{
  "bottleneck": "vq",
  "encoder_kernel_size": 3,
  "encoder_stem": "single",
  "encoder_widths": [48, 96, 192, 384],
  "loss": "l1",
  "decoder_norm": "groupnorm",
  "decoder_activation": "silu",
  "decoder_blocks_per_level": 1,
  "decoder_upsampling": "nearest_conv",
  "init": "small_normal",
  "residual_init": "scaled_by_depth",
  "ema_decay": 0.99,
  "lr_schedule": "constant"
}
Rows from block 8 of the encoder, named by matrix and row number. Rows with one number belong to one channel. Each number is 500 + 25 x the weight over the matrix's rms, rounded and kept within 0 to 999. All counts start at 0. Numbers have three digits each.
# convs0: first 3x3 conv (encoder.blocks.8.convs.0.weight, 192x192x3x3), inputs 108-119, a 3x3 kernel for each
# convs1: second 3x3 conv (encoder.blocks.8.convs.1.weight, 192x192x3x3, transposed), outputs 108-119, a 3x3 kernel for each
convs0.107:551508514501507487538479527551486549543508538506495529527500493503466504540470487498479471439465458502510520498477486506518498472498471515572485536511478486477500516476481554490453485492489504472472471487501529520519504476497462471515501480474524495488519492465486503454485468508506513531516512519451514502508490473519497508
convs0.108:500483486521504586540521521510492510518499496518501502464519493504500498477451468505512531527501495500490491515495488550481520465489518469487490484503506492466473459488484495492482475487500480493496479492487494511496518522507491516508504514491522499494513468512460500497515525477480480470494497515484514497478516513494488492
convs0.109:493507502507499547506506521500498493505478517511502520511477509499514537497494511501462482516473517500510500514424478481489515484518487494500540474459573463533518512486512467476518471480520510486526517465484500518501502529495509564477478489486534484470557493489484504455511468495527497501520490508492527507488503489515536504
convs0.110:454498514490514495448499500492498481506457488477480497480473509491514512515464500502494512492475484485484474475515461491492480520502488496496468497420481495536515493532492556546483505521475497477485495498495448467511507510523485460468506474470468481534484563544464521499495499500513502482492496486509521516529507487499507498
convs0.111:495493503515508505534484494502493480474504486495506472474482458510491490550543520468479507507475488500513491530535476493546462493504464528488481503490482488470489478543544509493483565475503509517524510524516505499508483509501504502513497467462534553530494509501480489523528521506514503493504514497509494523473466497483470486
convs0.112:497497477484491495480498501495494496445472492424432446459454484482483493517542510541513507528501485525502504468470444502510461543520489501478492484495526502504523497484501457501505500518523522498511530521514495481480525509496504463480483463480493504481506512496490533525506507524523502495499508504473494507466487475503453491
convs0.113:508509494513498504470526499486505519525525487494524530533521497513456493509509485465522503503475488501496502533455562472421493561478501512504480506523442469492501625483524437516489519499467518529504510499494519515497499513475524476481482502476502504477531514457454508462468491486463489501496494486504467511466482517543479497
convs0.114:506481507496500513503513528493491517548508493517492504507497504457482527508495518492463540463480419464476507502507523488534579510494487495512522503494470490503514470527460498483509463524479503496519478499494510517504496486502477493553529505510477535508538547512523539486499491500516508532523489508517484502499474508498498480
convs0.115:490507514492472484479476512481490507528501498509480496540508513487501510524487504481488467573521518510483484548526467496485504494526503499470488483472476486516514471474500537479493506490502499500510513497514516516483518501483523495486520489505519499508494477494523512499499504513485486517484497503454487512538499537501502495
convs0.116:494517470506493487490484490475533492485517534484531498485520493496489490514539502487449524522539502508469495493507545536509502510565474525496501509483492473455450509537468474517482501476507491512516511523493524538511510496503487486506500495509499484481478476470484472479488505508488500482491526517495425514557534515511510472
convs0.117:490493528506508490520551483530512499483485465510506488509516507486451492481476463510511500502500469518523463434472464465455491445503478519495526504499497502508498542478520527484468512539509527490505497479494543517482461432503466452522512482471511492489507503557447465500545517484518507489523519513430506498529462490505451499
convs0.118:470494496492497543494510520515494517529478512500503473506485520535548523541519490489479501496491514522489509463495494467471454509504493512484461488481515467501475593487500475476526514515510490498490481489491492482503489523517514530485515451480508476504488507465520492494460476506467489463501497512487488516489472500464506493
convs0.119:523509497492499510489465488436516496493529509481512483504503514501507489514506498490528494499507518478490498497514501510536515502536494506574553493502521552580540468525496532487509521476483509508505529513517515505489525514514504496488473457432469546532455454495477462487496492507506488484489488510485533489518509489495491507
convs0.120:497510508496539534479509522474533504490520472479486506502543499504549491488531524510522524493455484527527492477471476529505499489462509511494500515500476501514476536545497506539451498507499520512504515532494502508509491496455510506476484456475457514455497507494490547491482498534507482509516503511456463507490498484481507466
convs0.121:487476480506498509473512508531526492514506513535515528454482454493481482496501517456469482462454517521518489435505456460506499560504515460505497480480482514509516478511491537532497466498520525541517516494510501506519482511492499506481504497491523538497474527487474522495479500483504483486498499469471465524469493489515551534
convs0.122:525518482528488485516482481468468472496460502496509509485490480508508470525516470544494521488505493503494492474497484483466536462502495521470501502507489503497494516461513521491494522500471503496502488484466517446492484481454511532468498508483508523495557480447542513440507505521474508533484493539490494467456469502508497526
convs0.123:513499479532509531503500499512464472566525511525482465517495531511471537478498495484523490445479484479496484488530517507505516479508504511486525498490486539498535469537485579513529531494506493473502474494517487476491503512507518483511478463493472502512506509476498513503487500501479478482498495501495480463456467484517522500
convs0.124:513509470539513514522516500494507501489521526546541494461492515495526486515507486492513488537531510492460496505492502550539451549473494497535496516481480530498494511513503434522503538480502518518502524482510512501515488507526515537517487497496489492505490467523478513536476479482507493467478459489508511452515505463550516476
convs0.125:508506482503511503502519497523569529520531484511544533515513504528492495546503513450459478518509528481479464522452475577410482535520523533515536532502503531533540511452529551511504508513511505485510499520533496516541494500485505496533496478503497508498482503573483488504489474475501508520510516502481442465522494471531480486
convs0.126:552516488502517499470479513464502513507511498517499517504482478511474525505502492546496500458491543452452519466486497489473542477509497500514505504505498522524511497511529511453542503538514497493526496496486501463464520483459505491474552548472489488505463522500504489461480487534442496546503483513491469549481504527499529481
convs0.127:542514490481487492492500497530506549535485510511499510501496500494496473468491494497580504492497491504522510529584445459527493475484480510519506506527526485476488516439484488517505516473530516501497514507512496486501503519478536507474474520496465496488489498495489467493512512479490497490495493490478485512511502495491525502
convs0.128:521514510486471472508491500485465510506511521484466485507512514485467495505506507488487483511484480514513526497508514412397484464484489524510488521518483521471524448458457538408459482491456518525529508488496545519542477504506476483491478486498497482493466454489478551485518520508513514514520535514523455530499455482504482522
convs0.129:465507504501507520506501486517476502532457502498495511500513519509508508511508505523494486606491505518491525414495517478470499534487527523496517477490499481494493432470475498480495520457482526522498516513508505506500492506500488498496487502497493497476477500491476475514518502489517474514507481513485488512440518506454460499
convs0.130:497512490483478490475488511489464512572484459484490486508518492495504493470465478457499507447497468493498474482507490825560572537482494511485508526518520494521494506503507385447503499476505506513506487492520501498509520553519466474540450467543526540534521471482517517570501512500493495504515496512510497499487512516500483480
convs0.131:478494475504502486502506508488498522509506523498518517486515510514529522500505526510510524479489502488503501478519513484488485536506503467516495499490503493505487394472492476490491500482501474490480500499490489525520492497505507529532500510511494514470518553492500536507477511522493515519513510499489517507506489499475502485
convs0.132:490502488507505508491534507487544468520487494484490499485499514482500509489488487488426473483462501511482477519616543521533480521488488509520524478504520496503465485505461500509468482498498505512509511526496493508501486482501516490488525525503470518463483511499506484500505494496501506511509519513470295474482467474507483466
convs0.133:501497511493467500512497510479521476535530538515506497511507503471491506508536522494503454442494477510491513530467479541477495482456458479521486506518479463511519464464500475510478511482481492509500505503491486503493483494470463541481510543468540481517527433499516495488519529495503525490530522521561487484523469459477533522
convs0.134:510499504484500490518502505521544491524526478506510492523479497493497491503492510517485512515494521502496495502481538483491517500492518502515503512518506499529532504500479472447480491544498494488494486515507492507505471477469492507487479467474481497468481482458480496503517497484515504487508507465489451518448476494511507520
convs0.135:499501526532505525508490522515512516560469492477504510504469492545477497536493489489503507485499481449495476465461472489479434508490501477481510504432494479490502502494493489542520477486480516526510502499489488521502490494516513482531505500498489481503488503518495447484508516497495506496478494509505498488466542483475488461
convs0.136:556493510514498489480483509482505497512498491521491478509498531485467492474485477508503514472503528494511499503480495491541501485480494562564536491486484528530502512482526474458517484549510505515544523532521510512488482477500520497480522493467530521522496497485469509511467468498478526499481493479559463488478507499494565500
convs0.137:495539521505475512514480491508542516470481463515545510489558555517549531487459483500536481498523504507491492475590508460498505485474479514520524502512516515451481492471512472489496539530475507496474508491491521480512527506515474517518495541540495429482501498465480505496467469474508513496517485498473514487507493511520473481
convs0.138:502507496490477492501481494524528509558503502486494504494482498496522551497496531505502502465469487494465506540473464462488472478461462485536505522531526505535563529490471524501489491506485510487481509475494493476479518501502514503495521508513469515513456483499525518489517509489472502483496473471521482529531517513470478477
convs0.139:495490500541482471520500486495494514547516567501487490522502515549544546502503535464498474486456504498485483487472487396432490486467498508510530522493507527478495497449459492514435502477472466460495484489496477512503511506524512495493528513541488486490495499482529498521488479495509493511511502509503484496511524566484496529
convs0.140:514517476496502476504505487506518478538554492516521523518507500488506500493481549523515551460479485507495492516523485478517616526541520489480481454498474533529495505482495519542467476466460529523466519527487492507483494476472486502461497499493495481509524489513507505494492508525505478502488496503441534489487486508519483496
convs0.141:500500493481476498497486520515498489513499522499469510482502520497466540507498514501455489478475456496447482520490548457506513499554481492504476522571504480450500493474490466504461508502533491510490505503512537513532498512515494483508479461447487530523454499486513509510498480495492504495500512485541496498535482513526473508
convs0.142:523481499501480497485486522485470467492510483508530526520484503517481496503508502448463520515487486515527485418461527459533525519488512480538539511453476490518521543487489525531518502525505534528508501487477470495471498531493518523508509505468494460484460478507495515518517500526514513505521499483459499517483487485508523496
convs0.143:509496506510522473515481474486497481510502486512504492513540502492514495516505484458473513482478508486462524503520496510489500471480520502511479519493476499492495513517528513455500506483502463483491496552540510505528526535520521529529497492499469479517529534532514465489503472494528558538533561533500516481497517464497509498
convs0.144:501489498509499503502494506510534535482495477510528509506539486503510494500504503523494484514515477486496487502514524494527507491500505513497510504488496518503510542632486487503506523533494513526514533515490498507482494512530519495505485492481502481482501506517473478486496479511511492511505472493495473479508496476481525513
convs0.145:489487485478501499494515499487508511504477502511507489494513526507497481494489470525510526490474492498490494382533545468483484521450482509495470491471469525508515511418489505513514507499510493505513492510501505507505485472500512497488509537493470497472498478502488492472488500510492523507497489492529461501491505477513486505
convs0.146:505500491510521457487491515495490506506481497489486506485489468526483478502484498462546477540471531480500460462503498518492499513506508544509501541515532464467473514509546459466516564546505531518478504463478484491495483496459525518495477524527495508517503485474506551472451477495498449509502483500517481476442502473498516500
convs0.147:485527487499527501488527496548527521488476507536510527490512489503525462513506492503531484523511510537513518507531523521571500473484491518517529507480458508514490514481531593531472550527503484492481540523515483485490475526509480528483479481479513503486518482492475504468490492503490517493495495492515532511488510487486512494
convs0.148:498514521530472506506497480532472519501511506480475502522488502528517509514485476494546526469466479497530531475445478480516499484482498493480492492495486492490487472452466455475461497483518464498493515540516509487484513497496471469508480471476486522505454457517473495539516489505479490506497511503446492492501537540543544524
convs0.149:473494514505493492536512486506486479504494450516497495524512511549483499507501503448490541499514535477457469500477471457509535528511512501544491487484480523497488529506517481512512510471510494497516522484491539524505511468478544481479504467472525493486526503496506537492485515510511517533504507502543495527506479488505523511
convs0.150:514521479514506477489511496473510549516513527542511514518490530502514498520528511573513472490491496490520520264428477447493497531508521470501470497509502483502492547501503498517500489519503504492463492494485469486499531523446536562473456503483490484471513457445517495477491519508496519491489511507486474465476500493492482479
convs0.151:540490464526509475517527542504471501473493516502483481507521518484506528504487516588486444498494495490491512384440479453499457538489508505492526518531507482531489471469480462498516513528481523519493514521536483500512477499496494532520509521502470568538559499534488519481497486482508517504508505516459445479475490506486496498
convs0.152:478479512479495477466517504525512515492529519531459478487522506526480447494515494480501479475486486489522489521491457490425497494479502502505499479499497528507473489507520429511500516512512524492526498493503491473478492521511510529506490502534530491520481507504444452530515505482493467489483488489559509473488497507460528520
convs0.153:505525522508508514499478476468464480474515496493479484536551517479488509480461478518500497489481512502493481506426533480421503537522518464501522515491453471487498473548500511560473497509481477493486500511514482486501517519482496527504532505480538498517537471470503517496512505490501501481489494489467495517479415502480496509
convs0.154:492516467492473484494495511496473497476480502487477483482521504512506499491487486525489500485477467495509484483519466523529477503486506515477505485499481509527541516490532543516496473480483531482489485481500478491529502446493516444517498465531423498508455534452485512489499507506497511501496505501475564538505523521538546525
convs0.155:475503506484530508476526534467505524495489512502502502487468464480494507536530531476490527481556533510498506486515489455510487527495508509480503478491481478483508481525508494496460469496485513486476499497482503502513501493474488491486489531525502496492441530457493475469483500503506490530498509496479438506500504495499491506
convs0.156:507495489497499495497500507509520520470512530492483482491481497503518510480491478498523518499522490517528502482526518482431512529496497495494486511531538498480498470498498505420481517536490493498485493512496509491468483489492501517497518513486528502518523498462516531475495495498477518505473491503503475485473488493512449487
convs0.157:488481519497495520483468510466511521475483483514496513477493497524524503505510506501493510506558485507507487489512499564515489497475516491491508472493510462462463516529475455492478489502500533521501527518493538518506516513488511538548476516503497509516466496484530516530516515494485523499490508504488446504479423484536519519
convs0.158:513528542476481522499503527501491476494469491498484432508522524491478518497509513535494525472451549493504482503498493520519520508482460460460469506515497493507486511494477474440454499453451491498485479496493512500493488467500481492558462487513519547515499490444548550536535517512522506498482476503488485490479478490482507504
convs0.159:475502496521535509465519517546503503512486474487505504444486518477521528480497502363477531472475518502505510351527520513507516540499517506491509470491510498518488464476495480486502493496498476492464527523514494527511480505479509507477468483505521483474516509474502492479433486506478504509474480519351473501491503494513526471
convs0.160:485479476487500520535541520503499543546521525523490490511530540499501500534518513471460489467503496501497496495525467501503491535494467497488516483509489482517491488520486492503496503495495514521538516522532504528542444473519497510526524492490466506512520484519490475532482499499494495474508487488505509507502495554505517508
convs0.161:495511499486491488503494510492490506526492485472496484479474516489492503513501494481520489480495464501497497494548520538527539510507507509488511502483476495491540525426502473476499489521529533561501515515479497503490486488508472540526527532559459475521510464485505494496506502481511493484494488490540561465526483465474536540
convs0.162:500493482503502502512503516520502547519481507533494513488478453505469479498498514469512515480493502499488477457501447488486492550536537496469482485488506483479482477506512481524483577523539502500496521529500498527493489486466493495491504514500483476481535481518512493471487495520488509507526489501430500445480526468510503500
convs0.163:513501508513526513502490499552489443514509476509503500512512512484508512475495509496516498494496510456499507405476518468488523480509469494461492493501486522501499539519497467477512474514486488488521513490504532499466475503529496495508522480498524509484501491546450465534487508488501497492484502493518481529493442480537492496
convs0.164:488481513469462499498520510457482493488496508503530497516537537494468501488500501454490488497484488516483506502464451467483494491465501492513506525482507508553481497532475462473530522507483474502466533516499516514487512508510501477489503497494516481485499477500502525476502512496483518493477482474551508465498469476514499499
convs0.165:491479484505508518505516508566485529523515508495510508519517535479479513542509502459493485548485520547481464542523512510481481512488512506530525508501495478496501305470490447504484529483505526529526459494496520517490506505506485504506482481477486491445509541491469474471479499500505513508514507491486509535497499502510519514
convs0.166:502483477508482465502464470480511478478499484473499495511483512492497541523491565524546466564468478481473497551482466470529514522532486456526485498507480527504529507530527478514487544518528526510512527543490509537528491527533475491500476518498514487500463480510490500516498513496504489482507496472494475458533494532499503514
convs0.167:512528519538518505525523511515499481575507505540496481500502484480479484542526511493506510490483469491510488511476450463446477475549484491538523477490485516478490515549541515511508484481497520482513506481492516479487491524481512481505520488499504489471485509517470494506513530506504512499500492497477491486510519488487522459
convs1.107:507525552510519512488501495477508509519497486474480470483483506514483521475508480518536483479487500498517462510501490486501517484514510507503518523508533535512559519511500534494485515508473480492481535520480527499491494507506502487525496532477509500445502466495493514463510475485479457453496456505501503537474513502472488534
convs1.108:499483492500515456493537479506521496509520441509507477477515515499503477550501484483459486478470516535509526495484494472484514494517495516512496528515499496490493510519516484478497498514506484504521503506522484530497491505483501503495521495465515488466506514467484480487500506498474538481509552508530477468515521539501499517
convs1.109:493446508496481499479517492465513497474529499482542526519492483483501438497498489496511483483478514567487501515518507506498463496497490508480496488522479497514509510507509486495499500506520536499517527475499490498477508517523477488489486505530513502451516472467549471471503532502472533545476509493499495519508510494509485489
convs1.110:504475439502511487493471540530496483497451463496485529524525568491527565435537546544533487512480559524512486500501451496508486529493500532498508501458431517481477515479514497478456460488481521519498460510513451475487510534489503491544480481542466508577482530541530500476523517522503459463510464466535497506520465486529519504
convs1.111:488521503484515534508516523521495501492506469517533491529499496512513511537537509470488501480483479510552552509508525507510501501456515527520502490452475526496510481480507497520501491495487507504498479490514483497510511514505523524542533555548482487528457516532475472485513511504513531541503499580514522512529514511504454517
convs1.112:512506553493489520491498525524513505516475457513473460478470446489484473515498484498506542478475534482464505494481502520491490497521544486504490502504464524495469520513503494501499489499488506507520513492503511469477511542542518503505515510510489491472501505511475493503519480473495497491484493506509536559504505512511510499
convs1.113:496498526455515504448542531506504479492475485497506490472471441483501492496496476507499494505473477536517571503504498501515530511482430516521526485505498505487498484495462514534520481511503521517524485509476505516506504477537466506496526505537517510521523506506534503511542523484494496466503484479520499486507490515511508466
convs1.114:508519477502529501480537497503522499498487512501523502468460461467489491500497487512489521522495517555508453491500502474515519502508516515486483510455486490515489504489524521474505507463522473523513543518489508484495481481468527489455519496504508495509512511470469489519502487475480533430493545560502520512506515414479507499
convs1.115:488485520496507471504482508483494475502490521505494523502503529484498537493469482516518489485521526505488538488491499502456488503497481540503492515512486505491481493497478497504493494488510477490505481527524453524510501480513496487497501522501483469512497492506478489500496494505488516463507512491487514514496500484508488525
convs1.116:498487517534525498509564474517508486500489505490490503518474492489469489509491468493497499503534503508563499480501504489450513487484530479506479476526502455484500499466466495487501495510502524479541559522477502523477511481476479448453482470512487506520506527493496494523472464487491522523464491494500493498472484496486524463
convs1.117:500511523477503535511510494482502507500506521491476485514483486487483464536466473483502488488504510488501478482467440495507486495527583473474507489494479501506538504500515477519502507490497452481493502507478509492496498536524506502495497476451486512494466528501486512513520517531484523568466467473488498500513505475463521520
convs1.118:505489534501499463504490531493493524489517485514532513516481515516513492509536472499471498501487474511491517508514524502536517472507496477489509518516505520483488500528492504480503507459472510477498532510499524547530498500490491489527504512508551497456508423461546487452482516513463499526514539516510477515507544492515446538
convs1.119:486530509529504546493503498476497501477486496512520494468445471504533541467482485506500497488471502486476472499500512502485486508497521483455490504502509462402457503497517481499503512497478483456473496507491463500494522470479543518517509459490505521495528469484528452489494496498504547526480498485534512526518514487507467496
convs1.120:491474485489544501506522555499521515489503504489508527481496479516490488504525484497490500504509495493452456514490507527513503518525513503489482466484477470491461490473484522482501506490501484514490483525474507486428490502494476509501475492522498519523520504523496463520493504492503513499499514489491481505489491529487494468
convs1.121:497522515498491491516516482499454474478478480500489519507466472513483514520518501516513540508514531502510518485501522523509496526520475502512506495523544526567531503488521488498503494498487482489474480490474484470482524511536505523526507524509481453480481456523466443491499476499486537470490494508476507519505494463501499467
convs1.122:493533508493441459504476467499497494521533543510495526473523510495534489501522479486512492514482477496487459517500506508505519519503510491494490489511461489478482508503516487539526491523492474504495492520488506496521498492512511504522520513514500523472539516485504543493505499496519502531517511528491524488523543547514506526
convs1.123:516506508510478507468509487525482504531486468503502509501481480545496498489470489498526540510486525477527534510496508486499498499500512494498524507492522492486518499480485508489492504498489509493516525499480482537475513489482516515495491514517521519466544569512509510519518495520503483484536502491504525510494498527521528483
convs1.124:498498500508459529538581513508498489484499470507490528497491507469481443553530507503468477498457463499514522514502538491483514511518483492478474512493464475469554502504525490497504486521510525520511481490472509547467510484522508484528490496474517507469517546458497495550523494490517458479491470498509496491502495520484523494
convs1.125:502520518517503483516491494520509500532483450514482476481458448495486457500471469532524501441490439521458556520501477493533478489502512500503462486510481496494554508493500491497508490488509510496505509510470500533548522523500512486469502480497493505498484524549508492493485486492489523497494492488501516498448496525465503506
convs1.126:491536534500525521502477528500517519492495492517514523478499529504526507519509509477495519483492524516508445512495507481511510508517515522504483520507481509479480496504516506499508486504490516497516521516522496472513474489515504524509538510484517524483483512480464509461479487483518500539508575556506501495508508481484489517
convs1.127:501500512518519488499492505482504489506501494493488465506502528490496480490530517492490527521517519493451481508481532505507489488515501454472516481469494512504480510499492502528495535498503482490514517524528534499491509508497484512498488534531502490472494477480458490488498503506516502487472482468486475479488491498503534470
convs1.128:492521502520538492504499466505515496493507522501514524522544458503529448502529463493515505514507501487478489492505501514538534507500515506464479500494490457486449490506519499412498500494522519534501547538557514548528473489497466484496517501520495505489510540489462517491493488487491489494503544553487493500508489505489486486
convs1.129:534513483500494486525532503477487531493485466490507532529513490521476476496481505508519495471474467492501431503529509516507489468533458508547500477470569461495440484511496525496475506501527514511497522509517490510489493502524506507456470481515481494518477519488519501472471478495505545489495507534517519481540500517519518474
convs1.130:496515504521523464489509488477503528561521464479477505485471509536496481495482462511486537539466478516492485502479466553462220537526496525499485545478495492517536505495489476490511517502494516506526456481487486498480491487477515528538488469489454516495499528468472502503493506489493519579499472502522486511457515677497508441
convs1.131:471479470517510536541553581492508552479479508528471539444470527457470549444465579497507483490514547532481547472464460513504562462475769511491497489479478506486463489516477503504518472510533483496451519521488534486513467505525524494507527525570485497547531518476512541494493489441463496454526523436467508484465518549452542522
convs1.132:507511507493469491493474474502533513479490504512478491514520525497512484514545515500498520489488522512623488510512506484451495483343506491536537475521499480498486489466489515538507482518489500511505492497476499523497477497500503491497534482499524504534485458484517518520484475488514519471504567461492474484507519497532682510
convs1.133:521509528480502490523512477517496482471519503459518520527495505522535521496487463500513522512489486493482531522502510514533483539507496504486509499490513523505511530533515520514492495523522507475478508496509494478508490467490459523549503539518483482486477454482502494502505489524495545529532498521532503490551509498525522546
convs1.134:490528526488533514502505488543542534512536507529555547495525525532546540485534507458520475482503457497496475489515503508500489513525505481512511449512488481519506490510496495495475493473491521501503500498472495464492519525572519481554525519542482490525493514554505511513484491498451426476466473490508492488504492483509493489
convs1.135:473494488488535537478519537530503519504531497529484484500486473473492485523494499464493481505537478484505518510486513529493516487501506502516499489509495487520529504483486485498500510504532492511522507488538562521513497520461463542475482560488483517493480464449505511467498474485476503473508483449506511524495514523497530506
convs1.136:495530514490514477512538552520502495498500519486495498474494459502499504490475500491506510499484488560539537523513522511480524495526505513510481539522506502482498493541421492460508493487473497459485507496498476504508532497513504499492512528531510521467503506510505507465516501506509506519536472481536520524492513477545483506
convs1.137:486498483511511504497469557479502489528510502492433486523542509515496490496511530481539507504486500540475540501477504508481505503529522461522477482510485486532463523470507483492506532520530495494501479495489507514481493568486487522470484474500531490535487515477526551468482432500494454510497472485486459487478492512464530509
convs1.138:536511527501517500506506453529489523509471508506485518536525522519507482523502459477499483491545520508517487503521500506504493494519485513489508467473503518515515526522520518502489495508483514499491490505476494494431500485511475483503489483476426475494478523537495526512499478470523489515514507539514497526508497484491481500
convs1.139:479489478534494431491503488516489516429461561455466524491488516434541493487473504474479495537454470500511473490497505604501445501510513507502469491525495476530559498497494476501497506492475522476461486504471526508458494502490501522506502500481516522469485487511496497498495487487496489521504470488503477518438505474551464501
convs1.140:481503445486490468500510552485487499452476496497507541471477479482515489518492496506508466500513519522476525497485493505478486502493486509488499492526501496471498493497485504501501501504508490516485527526476487451481494498511495487503513470545502478498492556493507480522504484513516480554449520539507509500514512474501510493
convs1.141:480495511494510496467512478516487509499477536495488465464513533483422505508482483473543476501509476510511580508509484497527498479464489479460465453473528495515512492486486498519497520480516496511544482501460528561504498475476487492533505492487539512486512546468478535476522465524499509495523501539531506488492481527457472501
convs1.142:516502502510510490521481504471503516515508504515520505507476493469484502486486519559556498512509488500435430514514503518519527519510512521496464537466485498487509505480524493475525486513489494515503500488527509487520510505488518505485497473489545493514524484513526499540515479499517521507495478486527525532519523512518485544
convs1.143:488438465532466464519480497512521462514498470515508493513482451493462497521493495513506498517566542508528519493485510501477498501485484510522500478529539518558518500512488514506505475506488524552520511594565560549525507541496475498505494486483469490458474536485472508465591566559539575575548564539494486500524485478505475479
convs1.144:498511476496517493501468483486510492492472508489390501506472517495469479515513455525475504489480517487483457526480509504501509512444500509521460487492517478428516490536512508496510534070569498498527522503516501502503482520478522485477514500472524559510484518475486438499479503513484472495501530515484498481493497488502450523
convs1.145:504531468536501487509540501517501503511497495506527497463464506531523505514469552489491517533545498521474496509480506485502507441614536510501516478497517499483503499490492515510491528492501478500518492517494474445520497516517523508507529616514515534485486523519476496511503489493514487503503485483499485493503469488524567467
convs1.146:514544529504498519493469470522475514505465490510462516509526490562493508526514521467478498520501487489470497516501506509514492499508499497475492484459494504520478478485506496524506491516503509507480477506470515483451477489477494497514483483545493472540504521489507529480484502541502514505512496540516513486499512515495515490
convs1.147:471509493498498534480571519486478465501486515461501515528493505500486513529495502473498512509519513485435449494495471526472510482469474530496447483476519478493451503504488506494467509510500540491517463533540565570512482472503480497562500528528492482515514478487479468449493474459474492471487496506535498493487483514528515489
convs1.148:518519500494426506492450526512510511517494449493514486490510478485512467518525495494491516486462475459465500500520509518493522501512533504507488489497490516503496484492513504579505501502518493501477474490493477477493491495493483475506492461509494485486485522510480490493514470512489525514514486484472459505500449501508501511
convs1.149:510459493502509545547500467489497505485477520506492484455496463479461479437457492524502516490491476486478483493498502495506511468498548530513455453462486462558539484512510484515512507485494502517493487501491514487482491513499481478487491478508452502520503492540516531489504469485482515496483458499508506520526487502523508473
convs1.150:499540475497518530501558494512482489464505521472521532506502500521493515472489527503477467529530519564532585510515507525474487508499017506476507494496540477488481458488474498527467476504606505481491468506504528487506511521517485452450505500487498530542544509478522512519537458474509494464516509528505507491485488551529526638
convs1.151:475507537465482500478472538515509527478510523511460530489455519492484499529463521540512532515501495496488505510498536512512501539483475494502503509517509473438516493489491507501508524487490496548493503535486492493524496491489494509518464503475517493493470529538462531479499506485503519543536538474478487494482495479530476530
convs1.152:491506486492531485497508522517499470502486492518496476539492499523458487496478515468472529483506491490541512493488502497524525521516493506527535498530495541485496514508506510515478491514507470484488498505497421455498499466470505485491524455567489500521489502514534487460507497471482488516494507453525516533502505461523489478
convs1.153:516510504487500493482514510502520515504526510470537506521489479508504501498461494504508503480509494508488477506535511495558527511520508484488511494509511517528519493498477484476477500508470494515495493510503492499526501484492500470515504472521530535512488495495490516498511497527474467499518506519535524520531521511520541528
convs1.154:488487481516482533474500484501501468516479459512473511503522495491513486474527544519488488521492535545479488478480515500493511513493488507516509554522507561442606514517487504459508450460485490479570504519457522447568494528460517495485491479535528488500438493507463482577497505495500469481500477489488492477509474478493479505
convs1.155:524536524583693560542642589521511495495537520474506495488485517468463510493462489475483508482516503526486443507500479492492500503501512495476499480505540512510457489469486491507529503471518489484514466428522535498468494465533513511507481490504525471488532454467515522470482476487495519494470456461506493525514507526536567537
convs1.156:546483450497454477500485503500508520479463533502457487498511493517502500531485480490509506532393445478447530500511479489475525509498518493528500476438450466514523511493458525025367501513506498483477477411483457476530502483525525514501507504490539506477495440517515487470491484517503445528468509499515487530497470483490493542
convs1.157:496509486498502456492516467505506509490521506487531522486456492507474503501488502510510518476441466490484514479469509487492471509497513500487490471472482490508497505507525515528498503530493523512517487510505494492505516509485501470469521486503489498484514515503494488504437497470484544488508509490489517500511506500513502496
convs1.158:487493495482480494522557497506500482546549498518478466491494509516481527495462500501463483512589491503480463506511512517531506495500500499526500500503464502528536524503503515486498500497510504519461477473478504463476531519510491528463500518484482520504528553497511500493505507504478503483501490470461495473495467492479506511
convs1.159:508510539491466507507465546482537505509505521504496505508519497509511546452469496519508471511530510440536572522502521510503499516482489529518478482480468491526554501516501500491507532519456458489479471455492543516539486482496531540516493544537498516513471495446526512468514503487535513516435472504494492528494506541539481511
convs1.160:496509514500524539501463511500500501477490465511500480480493488498465505488473476495495482501491492491510480516507522476483491438510512517490500521530525474497479493490482499502489491522508507508499487469491496548470484473471497474463562520454484488493484438556519496515517455491508476519504520488449476492484504487487478484
convs1.161:502494511496501514545533525508539529487549512506480508506507522522529520510527499503508500507532487473537507491489496521491489515453462526539516469471485509505553518485510494512490515502501501490510515500540476457528507489528503490510503543496492506518534540541495529528530528543521518520532526507484500488498474485511462511
convs1.162:498500513494526570536545525484539515531532493558539528489484505491515495517502568486501516475515512495507463476469473494507478530497513484506503485538519488557503500500495504484502485489455477494500479520524501521495489492498519521514518552533504485495524473455495443467483492464533496496465503489483478509483499547506490499
convs1.163:524495534459493508450480486526498535482470484536495455517503535487456529536483474476506526479526508492509450499528469497507489480502574521551491487516529503458489521501530505480513512464514488481524512475517464497555473534474497475507539491461470499515485504495480457441488502493487522455484500589512530466539484532480507409
convs1.164:517550530527472528517492453507516496516529524510500495515547559482522495456479508516527525545505487496497476504513519523522528505506526487512466468520496468542486495505491505481513514499514511511508490490542501498529515486511520490487519493484552532540548501453522503482520496491504493457498514525502486511505498489518509474
convs1.165:561514517492508504508440560511488460516482525479507452505516477462445438443477491502476466491484474515477548508510471510501497506496504479518501496496478503520470480529484491509498485484713511504495511507513435505419524479527514470482544482521519503534516444491518509500507516480491511506484543482509492533502507486479475495
convs1.166:472458462516518534501515542495495528546475512507510492474426471469460520482494531510511492485486517486502495476510513510459491523506480522504540464462511485491502498495508497499506506498502493446464477472533508505492517521495507477479508530507495524460470525486500482473517547492493522505482490544502514500511461507521523508
convs1.167:460487474519508478488487498523474523523501460505547521504483511522472546504464508489497486491482462518511538488527525503487543503465524471485487514521499489480492505499521506500499489523486523529544535525518516508502528464497542496520521503507450458482492520502497552499457506507502495507472478480496506503508497524486513476